From a checkpoint of a small masked image model.
Data: trained on telescope images of galaxies (Galaxy Zoo DECaLS), 14.5 epochs.
Rows from block 33, named by matrix and row number. Each number is 128 + 24 x the weight over its row's rms, rounded and kept within 0 to 255. All counts start at 0. Numbers have three digits each. After the name is the row's rms in percent of the matrix's.
# conv1: bottleneck pointwise conv (model.blocks.36.conv1.weight, 128x448x1x1), inputs 350-399
conv1.0 087:078110131121119111171136107183094149125122099107102090121119134157093099155167129130103107141111163120124128117147121162105111177155105154109121109151
conv1.1 098:107142111155083076137108105140152088107133126131141139150133147148120176127117111136089149130140163138101156123114126152129119111095160065120118141142
conv1.2 121:144112150117110143137130161095070115172100118108132144125121077140117141095134115114114091124173072222134126158129122155104140103193106165157159152103
conv1.3 115:154139126116108124093148142144133121104165168196093107128134096088136179169093123139112108117100194116119157122118157095146101169132187111110144152134
conv1.4 102:121117144108159158081113120143160108130106131166067121155126138123124151129140106108119150096113137097116126094149183130173146155116190149165141123154
conv1.5 096:139128169103137139121154149158126142138109102137132114142114115150092070098172131124106136159155111119105096110147143151132116103118144153156145146128
conv1.6 092:131148082092139095187111082117139135137126169109143119114140136124148117131153151112166109144133147130109098130162092130157116103067056121099118112117
conv1.7 104:120121085111106129105144157121099102117144081108122168142103097067137143116124106109076109129146125136122127160132104131150127150134089112129128129113
conv1.8 103:117097095147173130151157124152145130154141154081145103109160119109145102095150141143124102136162150126109126107087114123155130124110135104088117132151
conv1.9 098:195140116140115135148126128124160058163097147107160128144133117114106141096167155116118108126149156152190134116119124114169126146134128138113120143130
conv1.10 107:103163121108128151107153057123132105134136098087132165136161149119097091124131075121120055143141109137081125051113159125122127162100098147164134069127
conv1.11 103:150121143121110122169139100149095133127093153107136101108113144148149085154148127151141115102116099092136178084123118136179097107130118116174112138109
conv1.12 101:117132169132176130121152132114144139130123164184115169118126136108072197101168114170119144093142136126153124132101125118114126151143152125134111172121
conv1.13 099:143137130139113151125149104069137154142096135114108129167173114105135123116084128081132111104128149091112173140139130116130097145130105127115112155137
conv1.14 092:158121127134145119159124124079125133091123130143145135116115140144145157134133118140170077140123151134159129134152144111125096126156105136104127165132
conv1.15 098:100125099150155137156135101150143081117083170185092148139150157117116144140176111128131083124085144104106164130113147146108122098132184139135185131154
conv1.16 101:129101112143128150159122090106143125080115174103137096132121150145162125143127146151144114170174156127167137125153098130160145121095128141129100103119
conv1.17 109:102137141154140102133119134152131101070130121166122146159128123098123110098129113065114112114102118116122130103154119153154178138095143112117156145131
conv1.18 099:124137116138148145131141142087122153093110171163147124131159169121143107106124123143120099136134135084106151128143149128175152143150155143119113160117
conv1.19 107:106136161125132080132128119151080154143101093114115083133108154162102128082156152090119122103125144195136165188127150142169117123168122145144179177122
conv1.20 099:138135214146132144155102110099119133116138158167123104114164130144141118132108121116125122130090168130179167092112156123149105115107124104100136129145
conv1.21 098:098134117089172122147112134113150145126102150101135116149106169164128108130145089124105120132142109167135119059172154177152121113113086158132141148125
conv1.22 094:134131143139122090141142080118084095124116121150103135075132159136150159108081112099146116134134109132135150156104111121127133140133113174134098131090
conv1.23 103:152124102157137129129124133102135127140102143109123110161124086176124113156136143128167108119140092158109120104147120141166141121089118135148127132148
conv1.24 105:087156142139098106149131062152115120104148153145167114105126133131144135101149125097084097132119120140157186134119156178167186148158123146127065135107
conv1.25 107:113151126150103110150174107129128108130110132089143119103090176140152097133222100102109186136189143181121131116161089151162112134119110168093078118125
conv1.26 105:102131120124093190146098190122124122102148084109113125105167131098124168084127132105138130138114104082153078115151134112152149121156130117140116105143
conv1.27 099:115155140168145164117157111123132148138162119137108130131113144127180126129141129128145097151106144128131141108124145150147131128139110085111134171133
conv1.28 111:211156092103121160153118133126115106147165121096099145077166131148120164171119121108123059120117079141144100161128126109114139117113125137096112140115
conv1.29 105:137119169138135130118074112129156138136136130170170117152146086154103138106131126092076112149049112157127130114116118150098166092130145065151141164156
conv1.30 095:150083119084155124134164118119116076163136109087134131109137109190113185094153101102092110076139152188157178115131126140140153116169111140175191146088
conv1.31 099:139105179159147108191115091142137140128127161150075109144118155105138147146095126153166101110115173110108135164134136126146119132128148103122141195161
conv1.32 100:137103132106072160160133110134131164122153091100136127124119065123106122144087092068135118101119163141116097159133170127143146096116102103138149103149
conv1.33 104:142138137156105120172124128169156114135160113115131114116140174111130121133097160095165151158117140105163068122135099156104171114095157118089111133106
conv1.34 094:076096138130130139139166110106116130130097100119128099100111112145150075131138122127129120099145115116109109132100142134111100084131133155130164134124
conv1.35 096:134131150149116104136115183124146135151135118127097112146122165127160144124134165126176098108142126107077116105150114120128180141084090121099152164155
conv1.36 099:154145135121153115130134118119119073085160123136166139138174129122125121144184110101084134142112145127139121159121100109103110131144114138118128193149
conv1.37 099:148127137109108160129109113155124157160157136075150150139126148112162096099124136148148136141164142120075129137123134127175177162116125120148121125129
conv1.38 101:178108158147169134125139099173120098172137138174118132146159112117147093131128108195131133118119097095161176118149133098131103130117140123106189145169
conv1.39 103:133149139120099119118151114129105078093135128128148134098116116109138103181112139119100144120133110137153132095134119135133120103133146134095138097125
conv1.40 105:097106132149148141128145148106102152128114117122143147118130110149129162082150134121121151140113109144086085171141139125110120119134116117106126098114
conv1.41 094:138164116111136113133143128127111102131101112116133125094157108129117130126138080114124116119113095124142124145124110132160094098126116143094089101090
conv1.42 091:155092101145141133121133123174126162159152142142116168153141101131116114166113120088137100120114124086139138138092137136140138129110143104183128147134
conv1.43 096:157133104092129128102130163147153170161141157081158132148129113118132115155116149168109166117140156092080152141129134103158113141157203092114139070116
conv1.44 096:107152125094161140149181137119124129149136161107146120130150162130125151131136128143122141104145132142106108129123132120120110137152115142098130137123
conv1.45 113:134123161107137099176115138126114161119158108123150123115134176132121118196130102134151123130105082131195063144109119078115106122131064107065184133099
conv1.46 087:093105078129123119145143116159134124126151125105116105137139131134127150122128103107138149131115119124153119167120125159105143114111129134076109102139
conv1.47 107:132141112135129138076156143137111114159145116116083139102142127130128152178106106102074135126154145130105137148133130180122147140131136138140132127134
conv1.48 106:128119099133206185135151121134122084183149154104140155176112102110078134142149106126139129108137137098069134120151116148131086163138198128155110122138
conv1.49 116:132115131162136121140121114152109119084076156063157110107115174130209105167159171127107135174132097146113138071099136119117159110136148127182121138083
conv1.50 097:149138140131117145112093093117112125131140136171109137173111110114151096140108144097119116128141120100146142120133130085094171106162151108059138197130
conv1.51 092:126139086107136064155149123149114148148114132109096119168131112160123139157100144132075099117127128143120132159095157135145110140117086147167148127131
conv1.52 096:109137120108136164166125106107123136161119084096136153070115125140124097127140144127165101132134102165140108131085116111167100107121084133156098104117
conv1.53 090:115145132121149125127137174070047102142130080122163122037117119140108136130103112110128146137100104125138130147102128128085152112141123136135105134061
conv1.54 105:126161140144170146123144144092115123152134102134151120121156130115136182211147079143084126140103114112103105079146130122166119157128119091137121114113
conv1.55 094:138105099120132104136109141107127159147098117148145082130106135134151131136080113133167130120111120102157119145146103148172163108097130153088104129142
conv1.56 100:132162143179071089140120147140143122131110114169142157125093147133116177103110153078151111110151131141108127111106118115084147074132103129109154121124
conv1.57 105:122090156133105110132108140137143149108152125145159084135104117143137088107138136172128113174112137104086111131146145098174127114119145096084159124140
conv1.58 100:188123135124166136194127138120095124117135142105130136113136128168124131126148109143117138119118116147161111105139090147140126147118099112157120124101
conv1.59 102:113131138164152104120171152148101139143128156129133129116098198137096107130148152151144138113174118109136154138170098136161113171138109133127097133117
conv1.60 094:173101173145103122135112101104109166101191128141148166145120121122096137178142095126088099166092143143109112139137136119074121133177142150117129169156
conv1.61 099:141105136120160124133113158123115078139122094116110125178137081106105215151107128060129140112154116125100115156113152166086102130185098103128102140111
conv1.62 108:093130104144163144163141103141145132123163125121152141105125070134134134080098078134162152112111118117164107132076119153145100174149159144134104117101
conv1.63 099:090138105108143120120136100162111109111099167134080107144135111082098109159115129161162128121178138080096117126127076116137067137150157114179132094170
conv1.64 103:154124153159091108137130133163124147116141122127151155142136155155126125124071128127079093141120127169198113147096142135131130075114175166107123142109
conv1.65 100:102134125071140145141139159136085127094124116143116127128097143136089102134152124165118126133120064133093139139125167139129093143128118139087167145140
conv1.66 107:092141096128075116124116137109106149107099113130096162143109134186095147104139143088148114085108136143163107135090166067155121120130136098189137077118
conv1.67 091:134143135108124119144115135102120143142127158109120115131138181126130085119125163129120153145150073191163090125113123125126144145138118137146141100098
conv1.68 100:145110120136125124099134102144168116157105122141146151120108109151134145149179125124146137147135087134148138063119134183078137139135125148184122148111
conv1.69 100:132117163134154158146130142172161135120112174178143117146151105166131123124164125137159146115122168112153187129121134082156090083112122133128122139128
conv1.70 104:151114055115106153122141106141165135190154084111144099151168144151123111170120114149125114087115076087161109075126136144153136155078124124144147120124
conv1.71 100:166168114121138110119155148152122112109116160144148111093108154145142105135087142144128110088158126127152154109092125076127085152135122104142131119115
conv1.72 097:110170114163105135142139093086142100108149089113122147118136125115144168106116129115145116099115154082111123135106134110098139101129131170141150134169
conv1.73 108:087152115143092130099126130098137106132111162160106086130105147146173141145120120083152113117094119126097114105148117145159141139128151116140121133120
conv1.74 100:116136111092109121124129158119122144135142112157132164138126110071134130146141134112122080128129156145123115140122092147182125154160085093139140125124
conv1.75 102:133146144108126133136094122142140172126109134135102148102135143191112138092113118118161173123128106156136082179112091168146167065123156174140089134105
conv1.76 096:156168171102135141128136145151148145133121140101124149146148114117086137135108125105107114112147126132137107096100113150164098142120105159191124107158
conv1.77 105:103142129112121157125113159059127083117121146101130131114157115083145108130165134155109137130089073089179142143110137133136105143124094117116120131129
conv1.78 106:077146111165130082141092166104120081117095144138184149151124153125165116124127133151122127125111126110141170115140136139120170107123157164155125100132
conv1.79 102:134130115125163100131145106135140106101120113168132119153133130120153129115116100179174114144088130165168154121108130111160079128145113153114165164143
conv1.80 098:081139146134150116141104142092080120074133155111130120062143108126140108128167121135113128143121112147108133124084141121101168136154138101136128114087
conv1.81 103:101171111098150090131168080148158151127063115114136174138097165128112147149122122143131159121156152143051097152098116156144106104132176128148105158144
conv1.82 103:146155086119131068113148141106149115149147110128111140139124153174147099131152122153104163142137100154161115122078109127159099147135104142137109150166
conv1.83 102:119105126153146123135144102131142139130173174120154123102100168116154110150130111129159103129127172120150085149108114120141127160142085134103061153108
conv1.84 090:155141177123178090177146148128150136153137127173126111128132142120150150109144150141174149127132142170123107119137113143171112126099138146124125124097
conv1.85 094:175129096153122106109153118158121140148102129093117114114171159168097127104176148140148137144140156142122103141121100138150122124109138128092137088145
conv1.86 091:128136140147130137106147117158134126163159162138143128133111119116169123129140096119118140074145121131098149147116161126086156144119146118113149150137
conv1.87 082:117145107143114085144134125125156095134130131152120139084124166139104104090142128160131124157113121163091113095126127142150150111122136152130111128145
conv1.88 102:130098091156168111116113133150126156144083116115126139124147119140079103100171124130141106136105152128107145102104117115142135131131162160118143073129
conv1.89 091:088134124111106116115141149161138113110168091150087102132140102109110134166109175101093094127162133155154097104145143128128118088119180096046127122135
conv1.90 099:136135138091131095137125127156110106112111117102106109131106168111108134142134120142116155134162124137103090129116098147173101116151092131099112143132
conv1.91 109:143112125135154085205144094101137107159103096099087098144108124170088139134107128134145156111118152132126170166124132151132131128131157150058152101140
conv1.92 088:137092150152134106156136101151120142138119135146118119117155117138155112101096082117121137117102172159120152167138135123119141118126124112093107121110
conv1.93 103:131111181110143145145123141134128149140097103147143117109172120160159114100093148089192177156124116082071116127128118146144121144112126141138106112119
conv1.94 088:086142119158093128135129136137132147115102140120145111155137121161136077140105146123173109152113101129127127111141127130147127133106095144149132145137
conv1.95 099:180121141129110100128092146127166136157122099132147108129121151151146179124063147126161139118145129114084129114117139143099149096100114120134121108134
conv1.96 096:136151137089129119147148115134093138134191095110135150128127151097136095178102117082123103129111130147140110115116124126127082145122080126113149159121
conv1.97 106:138122168155155132130100107117143135108155173132128164132083141117163107139140143156165095113113140123167175128140104085133114152126146112110143137142
conv1.98 092:120124112116150107137116143092093148140113111122108114103119112070108131112106128122142133142149123095085086150128163118100151125142118133114095157117
conv1.99 101:116167149107151111163125191113117118163147117128117138129127085134128132165173072124087148126132175129110081140102158097111097132146089124110128177106
conv1.100 100:074110117152127147114119155108163095120161120124132128139127122123102184112141128096098122126106142118120129107111101146123138151140127096120108089160
conv1.101 104:094121100111139097155146150160141154132129121145135133131080121104083138106114053108114146095130191171137173147147187093141126112118108122085127143135
conv1.102 102:143107147134169127144112105095087144131117114094126138145128151111080089119153099148132181136121100171112146096159104144133139144136116091156160124092
conv1.103 101:092108174125125152119124148137130107111193090100160113129136106104133149154167094105080179138162094155116121082156135115166151152145122124154136123101
conv1.104 103:131124116137113122094154085115142142095143153102091106133098175138170126136125130144155113163135165113128108098151150084123097127097122128124125117169
conv1.105 097:146126133119106147177124131115122089138147083141151167133141120145109133135159128160119126141143119107155123149112110129143149149070130137157129167116
conv1.106 093:167182097137104136157130130121096145177156134136124103157136147152137129137129108126119116155118060116116126169121089117096108112116115125105122143137
conv1.107 094:145177112136103111169094082155159149156134155110133113129132150156140064154143121137112105114093145139110092143158112139123143121082140115125147114156
conv1.108 098:101113096135157122089108125135137132102110132146101126151148130150129132168129114104117128113129120147136133148199142167080131143125119151112155118133
conv1.109 094:147192112140174128110102114102151114092125131132126136150140185122123131078053154155100135138146130133121148128078116125136106135161149130131113124131
conv1.110 099:150147153108155099151132129171139150163110133142158139126145106097101119094107136105116102117128130187147135125128134137132144138132129135087133096146
conv1.111 109:141122134085105128113139114121137096143177104159125080129134121138094134139120102106144111096133107098146101130110122151129142114082130131120140127084
conv1.112 081:119108172137153116154122113087156117145135126105147117147108158151162118138166135199124110154149110146090109137136120106155148136125116120150133107144
conv1.113 096:102099160166120096152144112161153136119137139126134120110137142170148117119163100132137126133128134165077120171147128131140120111151161152152130124116
conv1.114 091:047145167104157145132147150171126149127112134130129131157147131141132130112133108115106153124133141139181099126090156147126088132146087159112121104141
conv1.115 101:118094162154111137109179098125133128118101130144141102125082137116133138098158099098115149094158141161099132076109124134150092100136120133093123088136
conv1.116 096:161124118148169121108115151129166111147115146088132118132100173118131125154155124159148192142132134135117143129127099118145104156091168126132137087154
conv1.117 102:109165193135110136137135169130123152137122157093149119105137153120132141137122134152136143136148201145141113132159150057116131139154093129169161129110
conv1.118 103:102150151134122121110135124143100111131129128139104147120122155134115135140135137126092110139157147149108107147160104099116117118114099140154157134139
conv1.119 104:168135108146130131169143115133127126154136173129117132087084141122108117111138164138146127149132129088108112158128101098114111135134135078148131145119
conv1.120 101:199141146120134127116119126105144142135142171119118132159093150126169118167116095122136125146081174104075140161147092103125103119106120075102140133145
conv1.121 104:134112116133152195134139137138124133104151131137131133119158145116165110143133125145139162141119147073147124133107118137141114169164138130130094117116
conv1.122 104:131110140139131112100103109098160092145186155139111137140149095148106162122121114145085098104128134132081114096145078110133110133108117118127072121138
conv1.123 103:102146155140126120136112184100131104106191053147152146151156119137111131156117122105149120117116121138134097112136143182157126124128127138143120167139
conv1.124 100:116178160165170132141109103183136118091078139126098107132144137126128136118120161133152104134135153140094131104152114153108158095108228135135161158121
conv1.125 096:081095106129149078157136147135126155173110101084119084110109155110108104119133158114133129099148103147135109092094137102157112156118108139122137144120
conv1.126 105:115172141118122139162179143077104169101103080108107103089146109141103134125119140138111110158155097210107115194143129135076161139143084149105135135113
conv1.127 088:065132115103083121151137154127127104108110094107130114129106125174113092136123113144157168103124101167113088142177110125171141090127118150171155128113