Weights of a small masked image model: norm batchnorm.
Rows from block 17, named by matrix and row number. Rows with one number belong to one channel. Each number is 128 + 24 x the weight over its row's rms, rounded and kept within 0 to 255. All counts start at 0. After the name is the row's rms in percent of the matrix's.
# conv1: bottleneck pointwise conv (model.blocks.18.conv1.weight, 128x448x1x1), inputs 0-149
# conv2: growth 3x3 conv (model.blocks.18.conv2.weight, 32x128x3x3, transposed), outputs 0-15, a 3x3 kernel for each
conv1.16 095 [142 107  96 130 106 112 156 114 134 125 113 117 143 128 139 110 136 113 132 150 143 152 130 147 132 174 136 105  97 121 151 142 109 130 126 147 121 130 112  83 121 149  83 159 129 124 148 147 121 116 100 151 109 132 134  97 129 139 126 157 119  91 108 119 143 119  95 107 132 121 107 163 127 144  92 131 120 126 129 110 135 157 145 116 152 100 126 115 139  97 127 114 127 126 110  98 168  93 117 116 118 161 124 129 141 132 122 126 131 110 135 166 170 114 133 168 122 139 160 144 167 114 183 147  99 131 125 132 123 135 127 124  86 111 154 154 160 192 131 103 182 137 116 172 101 148 146 160 141 158]
conv1.17 097 [146 114 124 141 122 141 135 103  88 148 141 100 145 145 119  97 170 143 129 120 120 123 133 124 114 111 162 143 181 131 127 134 140 155 131 153 165  93 101 130 177 126 122 101 119 148 144 131 120 176 157 103 125 115 146 119 133 138 162 158 124  70 121  77 106 151 180 117 109 139 122 136 146 160 135 153 113 102 127 174 100 144 168 147 159  86 124 116 138 101 141 118 116 120 138 145 131 142 140 103 136 144 127 166 118  72 118 135 142 179 156  87 173 144 148 134 118 155 108 145 114 144 112  97 107 111  97 134 127 129  96  53  91 130 101 152 145 117 129 167  99 130 134 117 108 118 133 169 141 164]
conv1.18 098 [108 130 112 150  99 144 156 133  95 117 121 128 141 118 108 100 176 110 130 147 168 105 115 154  93 117 119 139 101  78 133 111 176 104 116 123 106 119 117 149 138  99 137 109 168 132 101 111 113 120 120 147  90 145 103 162 110 129 190 127 122 149 120 177 157 152 143 136 167 121 129 142 196 155 124 136 163 123 146 136 118 118 144 157 144 140 118 159 143 139 141 150 122 135 154 132 141 148 128 109 144 145 103 158 132 154 137 131 149 126 115 115 132 118 107 109 108  93 126 130 111 103 144 152 165 111 144 161 161 140 150 116 143 142 114 125 117 111  94 122 144 128 134 142 139 151 123 161 126 122]
conv1.19 106 [128 186 111 131 135 123 181 107 127 153 135 107 136 113 106 125 120 161 177 221 170 143 126 130 138 193  99 128 157 141 117 137 101  86 140 137 120 134 144 118 115 137 124 147 117 147 157 123 147 123 133 142 105 135 199 129 149 135 140 153 110 106 133 114  94  99 144 138 100 122 131 116  82 141 151 146 124  87 125 148 103 111 192 125 122 171 107  91 122  85  82 109 135 104  86 115 134 138 128 136 168 117 128 143 142 140 122 128 145 132 190 167 140  94 132 121 127 126 110 149 107 142 163 142 151  93 154 129 101 139 101 115 145  98 158 103 181 175 168 140 164 141 112 166 135 144 137  86 100 135]
conv1.20 097 [104  88 115 120 143 142 126 128 148 117 124 120 161 122 118 123 104 144 143 134 175 154 152 117 157 141 118 124 128 146 131 107  88  90 158 137 121 148 129 109 136 145  91 152 117 133 134 122 130 129 151 100 107 169 114  63 115 142 120 143 117 130 106 134 128 109 119 135 116 178 133 122  89 114 127 133 101 182 135 117 106 138 163 132 128 107 121 105 101 128 133  96 144 117  81 137 126 110 165 127 135  94 123  78 133 146  99 138 127 100 103 145 116 138 130  71 114 120 127 140 145 160 148 113 139 132 137 113 124 150 136 122 136  82 120 106 129 145 174 127 204 111 168 170 142 114 145 121 140  80]
conv1.21 098 [127 152 165 154 131 157 117 114 123 161 155 114 150 161 169 129 119 112 119 155 125 138 109  99 111 152 123 132 120 109  97  87 164 145 144 150 148 131 152  79 147 111 128 100 195 171 130 144 135 179 121 174 139 100 124 124 135 125 122 132 115 118 147 121 122 106 153 153 116 128 109 118 145 148 109 122 104 146  94 162 139 155 149 139 143 105 155 133 145  83 176 116 163 116 112 117 121 129 110 114 162 120 124 155 166 128 140 117 166 169 132 125 123 125 136 111 154 152 136 125 131 107 125 158  77 136 126 149 107  70 151 141 132 111 149 138 112  97 161 133 120 122 169 119 108 153 152 132 105 129]
conv1.22 102 [121 142 121 148  71 121 121 131 108 193 145 114 126 135 176 150 132 112 105 135 114 139 124 103 104 103 104 115 100 112 136 116 155 103 103 133 131 108 111 157 132 142 129  98 145 129 100  89  96 119 150 161 116 126 145 121 101 132 116 128 178  93 128 126 120 124 124 167 115 109 120 141 126 100 137 124 121 130 117  99 145 155 140  83 127 128 118 139 130 131 139 158 120 119 114 124 126 145 115 112 154 104  99 130 120 167 155  88 142 108 108 130 141 148 160 133 125 147 132 134 117 126 156 148 145 141  97  88 121 134 116 130 117 132 117 131  94 130 118  96 169 117 109 154 174 116 128 124 118 162]
conv1.23 102 [117 157 114 114 144 148 144 133  98  88 116  95 114  92 108 103 111 151 144 137 132 134 126 136 135 122  92 100 106 167 139  98 128 119 125 145  93 131 144  95 104 147 139 108 110 123 115 122 105 107 110 127 142  85 128 149 127 110 159 130 160 122 139 155  94 119 115  82 191 102 109 154 138 109 109 110 128 107 144 121 119 111 106  80 129 114 127 138 106 123 125 170 153 142 163 130 124 149 132 125 105 130 128 134 132 128 110 101 146  95 148 118 135 117 182  88 121 147  78 111 138 153 120 128 135 115 120 105 111  86 118 120 133 130 148 145 140 128 115 134 137 181 134 146 133 159 109 144 142 138]
conv1.24 100 [159 111 141 125 132 148 176 132  89 114  98 141 174 122 138 121 123 116 130 115 139 145 153 157 145 111 121 113 118 114 147 117 116 122  95 156 114 124 157 145 101 102 114 121 126 128 161 154 128 136  83 127 115 159 147 137 122 104 139 157 143 143 128 130  98 145 134 148 145 120 159 155 150 154 127 153 166 148 184 144 117 133 144 131 179 134 143 123 111 167 125 128 150 136 116 107 146  80 130 129 125 127 146 134 123 113 119 125 147 135 156 140 152 128 126 140 102 135 144 128 121 127 128 169 121 129 153 121 149 116 107 100  90  85 150 124  96  79 130 101 116 121 112 112 145 106 127 141 156 152]
conv1.25 101 [110 103 112 156 137 104 106 115 145  99 131 110 156 147 110 138  94 131 104  97 145 130 152 105 138 138 154  92 141 119 165 123 132 168 195 135 108  94 126 121 130 135 159 127 100 155 156 111  98 184 101 134 124 120 128 100 107 137  75 110 126 131 119 110 116 192 138 125  95 145 124 106  78 112 112  93 136 138 102 112 149 132 146 139 137 133 155 100 120 112 117 127 149 150 101 142 136  93 105 146 119 150 123 171 153 142 135  94 120 128 114 147 141 128 141 110 114 145 139 128 129 140 139 123 135 111 153  97 114 122 112 148 117 168 127 100  99  99 121 154 154 131 120 116 111 131 146 109 140 183]
conv1.26 095 [133 113 129 114 137 144 172 179  80 133 103 117  78 131  89 118 193 136 127 130 132 121 123 122 170 125 145 134 132  66  97 104 115 142 115 126 147 138 138 146 149 162 141 104 130 123  82 139 139 113 124 102 139 110  76 107 118 104  91 125 123  97 124 136 145 117 124 124 214 120 120 133 153 159 200 137 122 137 129 117 131 151  76 123 121 103 117 118  96 118 118 113 145  98 191 168  89 153 139 112  96  96 107 114 146 119 138 175 140 138  99 112 135 122 115 107 108 123 140 129 103 126 130 148 143 134 139 123 161 183 124 130 132 123 130 121 115 136 132  92 122 146  99 120 120 146 168 122 109 111]
conv2.16 108 [129 110 105 177 155 127 143 145 119 101 118 109 128 152 169 116 131  96 140 134 137 105 124 158  98  96 159 160 157 185 110 125 156 152 124 101 128  94  89 105  90 134 165 108 105 135 166  80 111 121 106 112 101  88 147 171  81 110 100  85 148 158 121 164 146 107 139 119 114 130 155 158 146  92 135 121 128 102  91 157 100 102 132 112 115 111 104 122 113 124 134 100 118 111 156 100  93 143 123 110 120 118 147 120 111 105  82 127  89 157 132 106 150 119 124 116 130 137 112 102 114 152 121 120 129 145 133 141 100 143 162 151 130 120 161  74 143 140 133 117 127 145 103 119]
conv2.17 094 [108  89 112 140 139 126 130 122 172 119  87 121 113 130 157 107 122  84  86 113  99  79 130 120  90 134 105 135 146 179  77 121 140 148 147 151  90 116 106 102  82 113 153 146 124 137 129 142 117 145 134 143 128 104 110 146 163 156 144 148 153 183 187 161 165 122 130 145 102  93 101 101 147 148 125 154 117 142 135 135 132  92 106  93 117 132 120 152 156 131 137  98 112 107 153 122  98 140 137 128 124 174 102 108 121 124  83  89 104 129 172 126 173 174 139 108 100 110 118  76 111 142 120 127 103  99 117  97 158 125 149 124 147 133 103  98 103 114 134 130 143 145 116 134]
conv2.18 124 [114 133 151 132 113 126 148 125 123 123 124 131 132 140 135 105 156 149  94 166 133 129 168 130 101 172 125 139 117 111 153 138 129 142 155 146 110 129 151 118 155 148 138 135 102 173 136 167 142 151 133 120 113 127 121 126 167 166 156 177 131 126 129 171  97 108 174 114 150 115 138 165 119 123  79 160 171  88 109 149  87 150 138 134 139 148 137 165 164 187 135  81 109 176 112 119 102 151 146 117 135 145 131 122 103 117 133  99 117 139 110 111 132 127  86  99 118 100 126 113 135 160 175 121  90  96  91 100 157 126  96 152 128 127 134 143 156 111 137 144 148 156 148 152]
conv2.19 101 [116 135 163 164 144 111 117 147 154 125 111 111 136 131 109 124  98 100 141 108 126 124 133 136 155  77 130 135 123 128 108 141 150 119 136 143 115 149 155 133 102 147 116 120 150 145  95 105 119 126 134 147 102 111 169 137 127 151 152 106 159 171 137 134 107  87 146 134 121 123 134 119 154 110 145 155 109 149  86 120 139 122 138 137 143 127 141 112  96 108  87 123 130 140 144  86 126 123 118 108 123 126 115  90 123  94 102 134 131 103  91 129 155 109 179 132 154 134 164 133 120 152  97 135 146 158 117 107 110 130 163 136 129  70 106 150 142 117 134 137 125  99 129 117]
conv2.20 077 [103 128 128  83 130 148 108 119 132 104 113 135  95 110 109 101 134 116 149 142 125 120 103 137 155 114 143 101 137 102 134 104 114  81 128 159 120 124 140  92 104 157 100 106 127 152 117 160 127  99 102 148 138 156  99  94 150 142 116 137 158 143  96 118  71 118 119 144 132  87 107 128 173 116 121 126 113 125  97 117 125 142 160 185 125 145 154 111 136 140 128 151 142 124 130 103 154 139 143 153 122 125 143 150 130 142 147 144 154 134 114 132 135  87  92 114 139 154 130 131  94 123 114 135 144 175  99  98 135 129 164 161  68  70  85 154 149 137 141 164 127 115 108 132]
conv2.21 086 [147 123 141 144 140 143 157 136 115 103 132 128 175 151 180 107 129 111 131 128 121  91 137 141  70 137 105 128 150 139 113 161 132 121 116  87 123 109 111 107 135 148 163 130  83 140  85 107 140 131 138 155 155 162 120 136 125 141 170 137 128 134 155 183 149 100 157 106 128 127 134 146 135 136 145  97 131 106  71 110 122 129 123 148 147 133 128 146 153 148 130 106 144 149  98 109 103 145 154 109 127 153  94 121 140 133 112 122 112 129 105 125 115  80 112 119 128 109  99  50 123 185 127 151 113 147 127 119 160  99 121 150 128 130 155  98 104 122 107 119 138 115 138 153]
conv2.22 099 [125 116 114 127 129  95 130 162 157 138 137 122 152 111 128 137 154 117  71  93 113 144 141 137  76 118 145 158 147 136 121 145 169 108  85 103 189 170 158 116  89 155 122 119 151 118 160 110  91 138 164  78  80 118 154 170 148 132 125 110 168 134 143 156 126 139 142 136 114  92 107  93  97 118 114 101 134 139 107 131  99 128  83  98 106 104 129 102 108 125 116  53 118 179 171 133 136 134 116 110 126 126  93  92 115  98 102 106 101  97 139  96 109 170 177 140 110 101 105  98 123 128 118  91 107 118 110 145  95 140 114 134  97 130 129 145 140 126 130 167 123 138 125 133]
conv2.23 091 [148 158 131  88  78 137 154 127 121 116 129 116 117  96  95 143 154  74 148 131 119 110 127 136 157 126 130 138 113 101 151 158 151  84 102 170 108 100 123 145  99 136 103 135 125 141 105 130 149 141 148 121 144 141 140 162 137 143 116 123 146 129 103 102 103 106 149 169 171  99 110 104 101 126 121 127 115 141 135 137 134 132 134 111 108 125 147 148 181 160 166 117 127 136 148  89 163 146 116 171 128 124 139 145 148 136 137 143 122  89  93 110  86 125  98 105 127 121 104  76 114 124 124 133 141 116  91 113 204 110  94 137 115 125 141 213 132 136 131 114 130 126 127 127]
conv2.24 086 [126 125 143 129 151 136 103 105 124  79 120 127 116 141 168  98 100 128 126 127 171  78  76 158  89 128 133  86 107 149 116 109 103 138 176 135 109  82  93 125 102 112 142 147 146 119 124 140 121  91 121 173 133 114 134 129  82 106 101 113 139 140 136 150 149 159 112 144 100 112 134  96 114 111 143 121 113 175 109 149 185 100 132 151 130 139 124 123 123 121 111 161 173  85  88 168 109 128 143 166 126 127 118 127 131 130  97 105 153 135 121 180 142  98 135 138 129 162 102  92 164 120 107 152 108 110  84 127 106 134 107 130 145 133 134  91 121 108 119 121  99 108 132 128]
conv2.25 101 [111 137 132 120 120  82  95 111  99  92  69  66 161 181 134  96 101  91 144 136 132  91  91 143 160 122 143 120 154 131 123 132 142  97 107 104 112  97 104 137 160 111 114 119  89 107 125 137 155 127 166 125 147 112 124 126 124 125  99 133 127 105 121  99 110  95 132 148 120 129 130 122 158 171 173 134 119 138 170 120 149 114 137 141 138 158 147 143 138 134 121 152 126  80 111 111 144 130 112 130 128 121 131 161 150 173 153 153 125 115 105 146 136 133  91 117 144  88  87  94 149 128 163 132 137 130 183 179 148  64 124 142 119 140 140 108 109 128 135 139 145 123 158 180]
conv2.26 117 [175 157 154 105  97 148 173 130 166 116 117 102 126 107 100 131 155 154 130 135 118 110 149 101 126 131 135 149 103  89 158 165 138  68 104 148 121 167 146 149 112 148 125 144 121 140  90 160 139 116  98 111 131 149 157 174 182 152 137 151 103 109 114 158  95 126 152 165 166 102 134 100 139 120 115 146 137 149 103 141 147 124 131 125 114 102 148 164 150 157 192 106 127 128 160 113  94 160 153 141 114 134 121 163 121 118 103 122 119 133 131 102  99 116 112 127 137 136 115 125  97 145 144 136 127 124 120 131 203 170  97 110 127 126 107 183 129 129 152 114 124 146 117 127]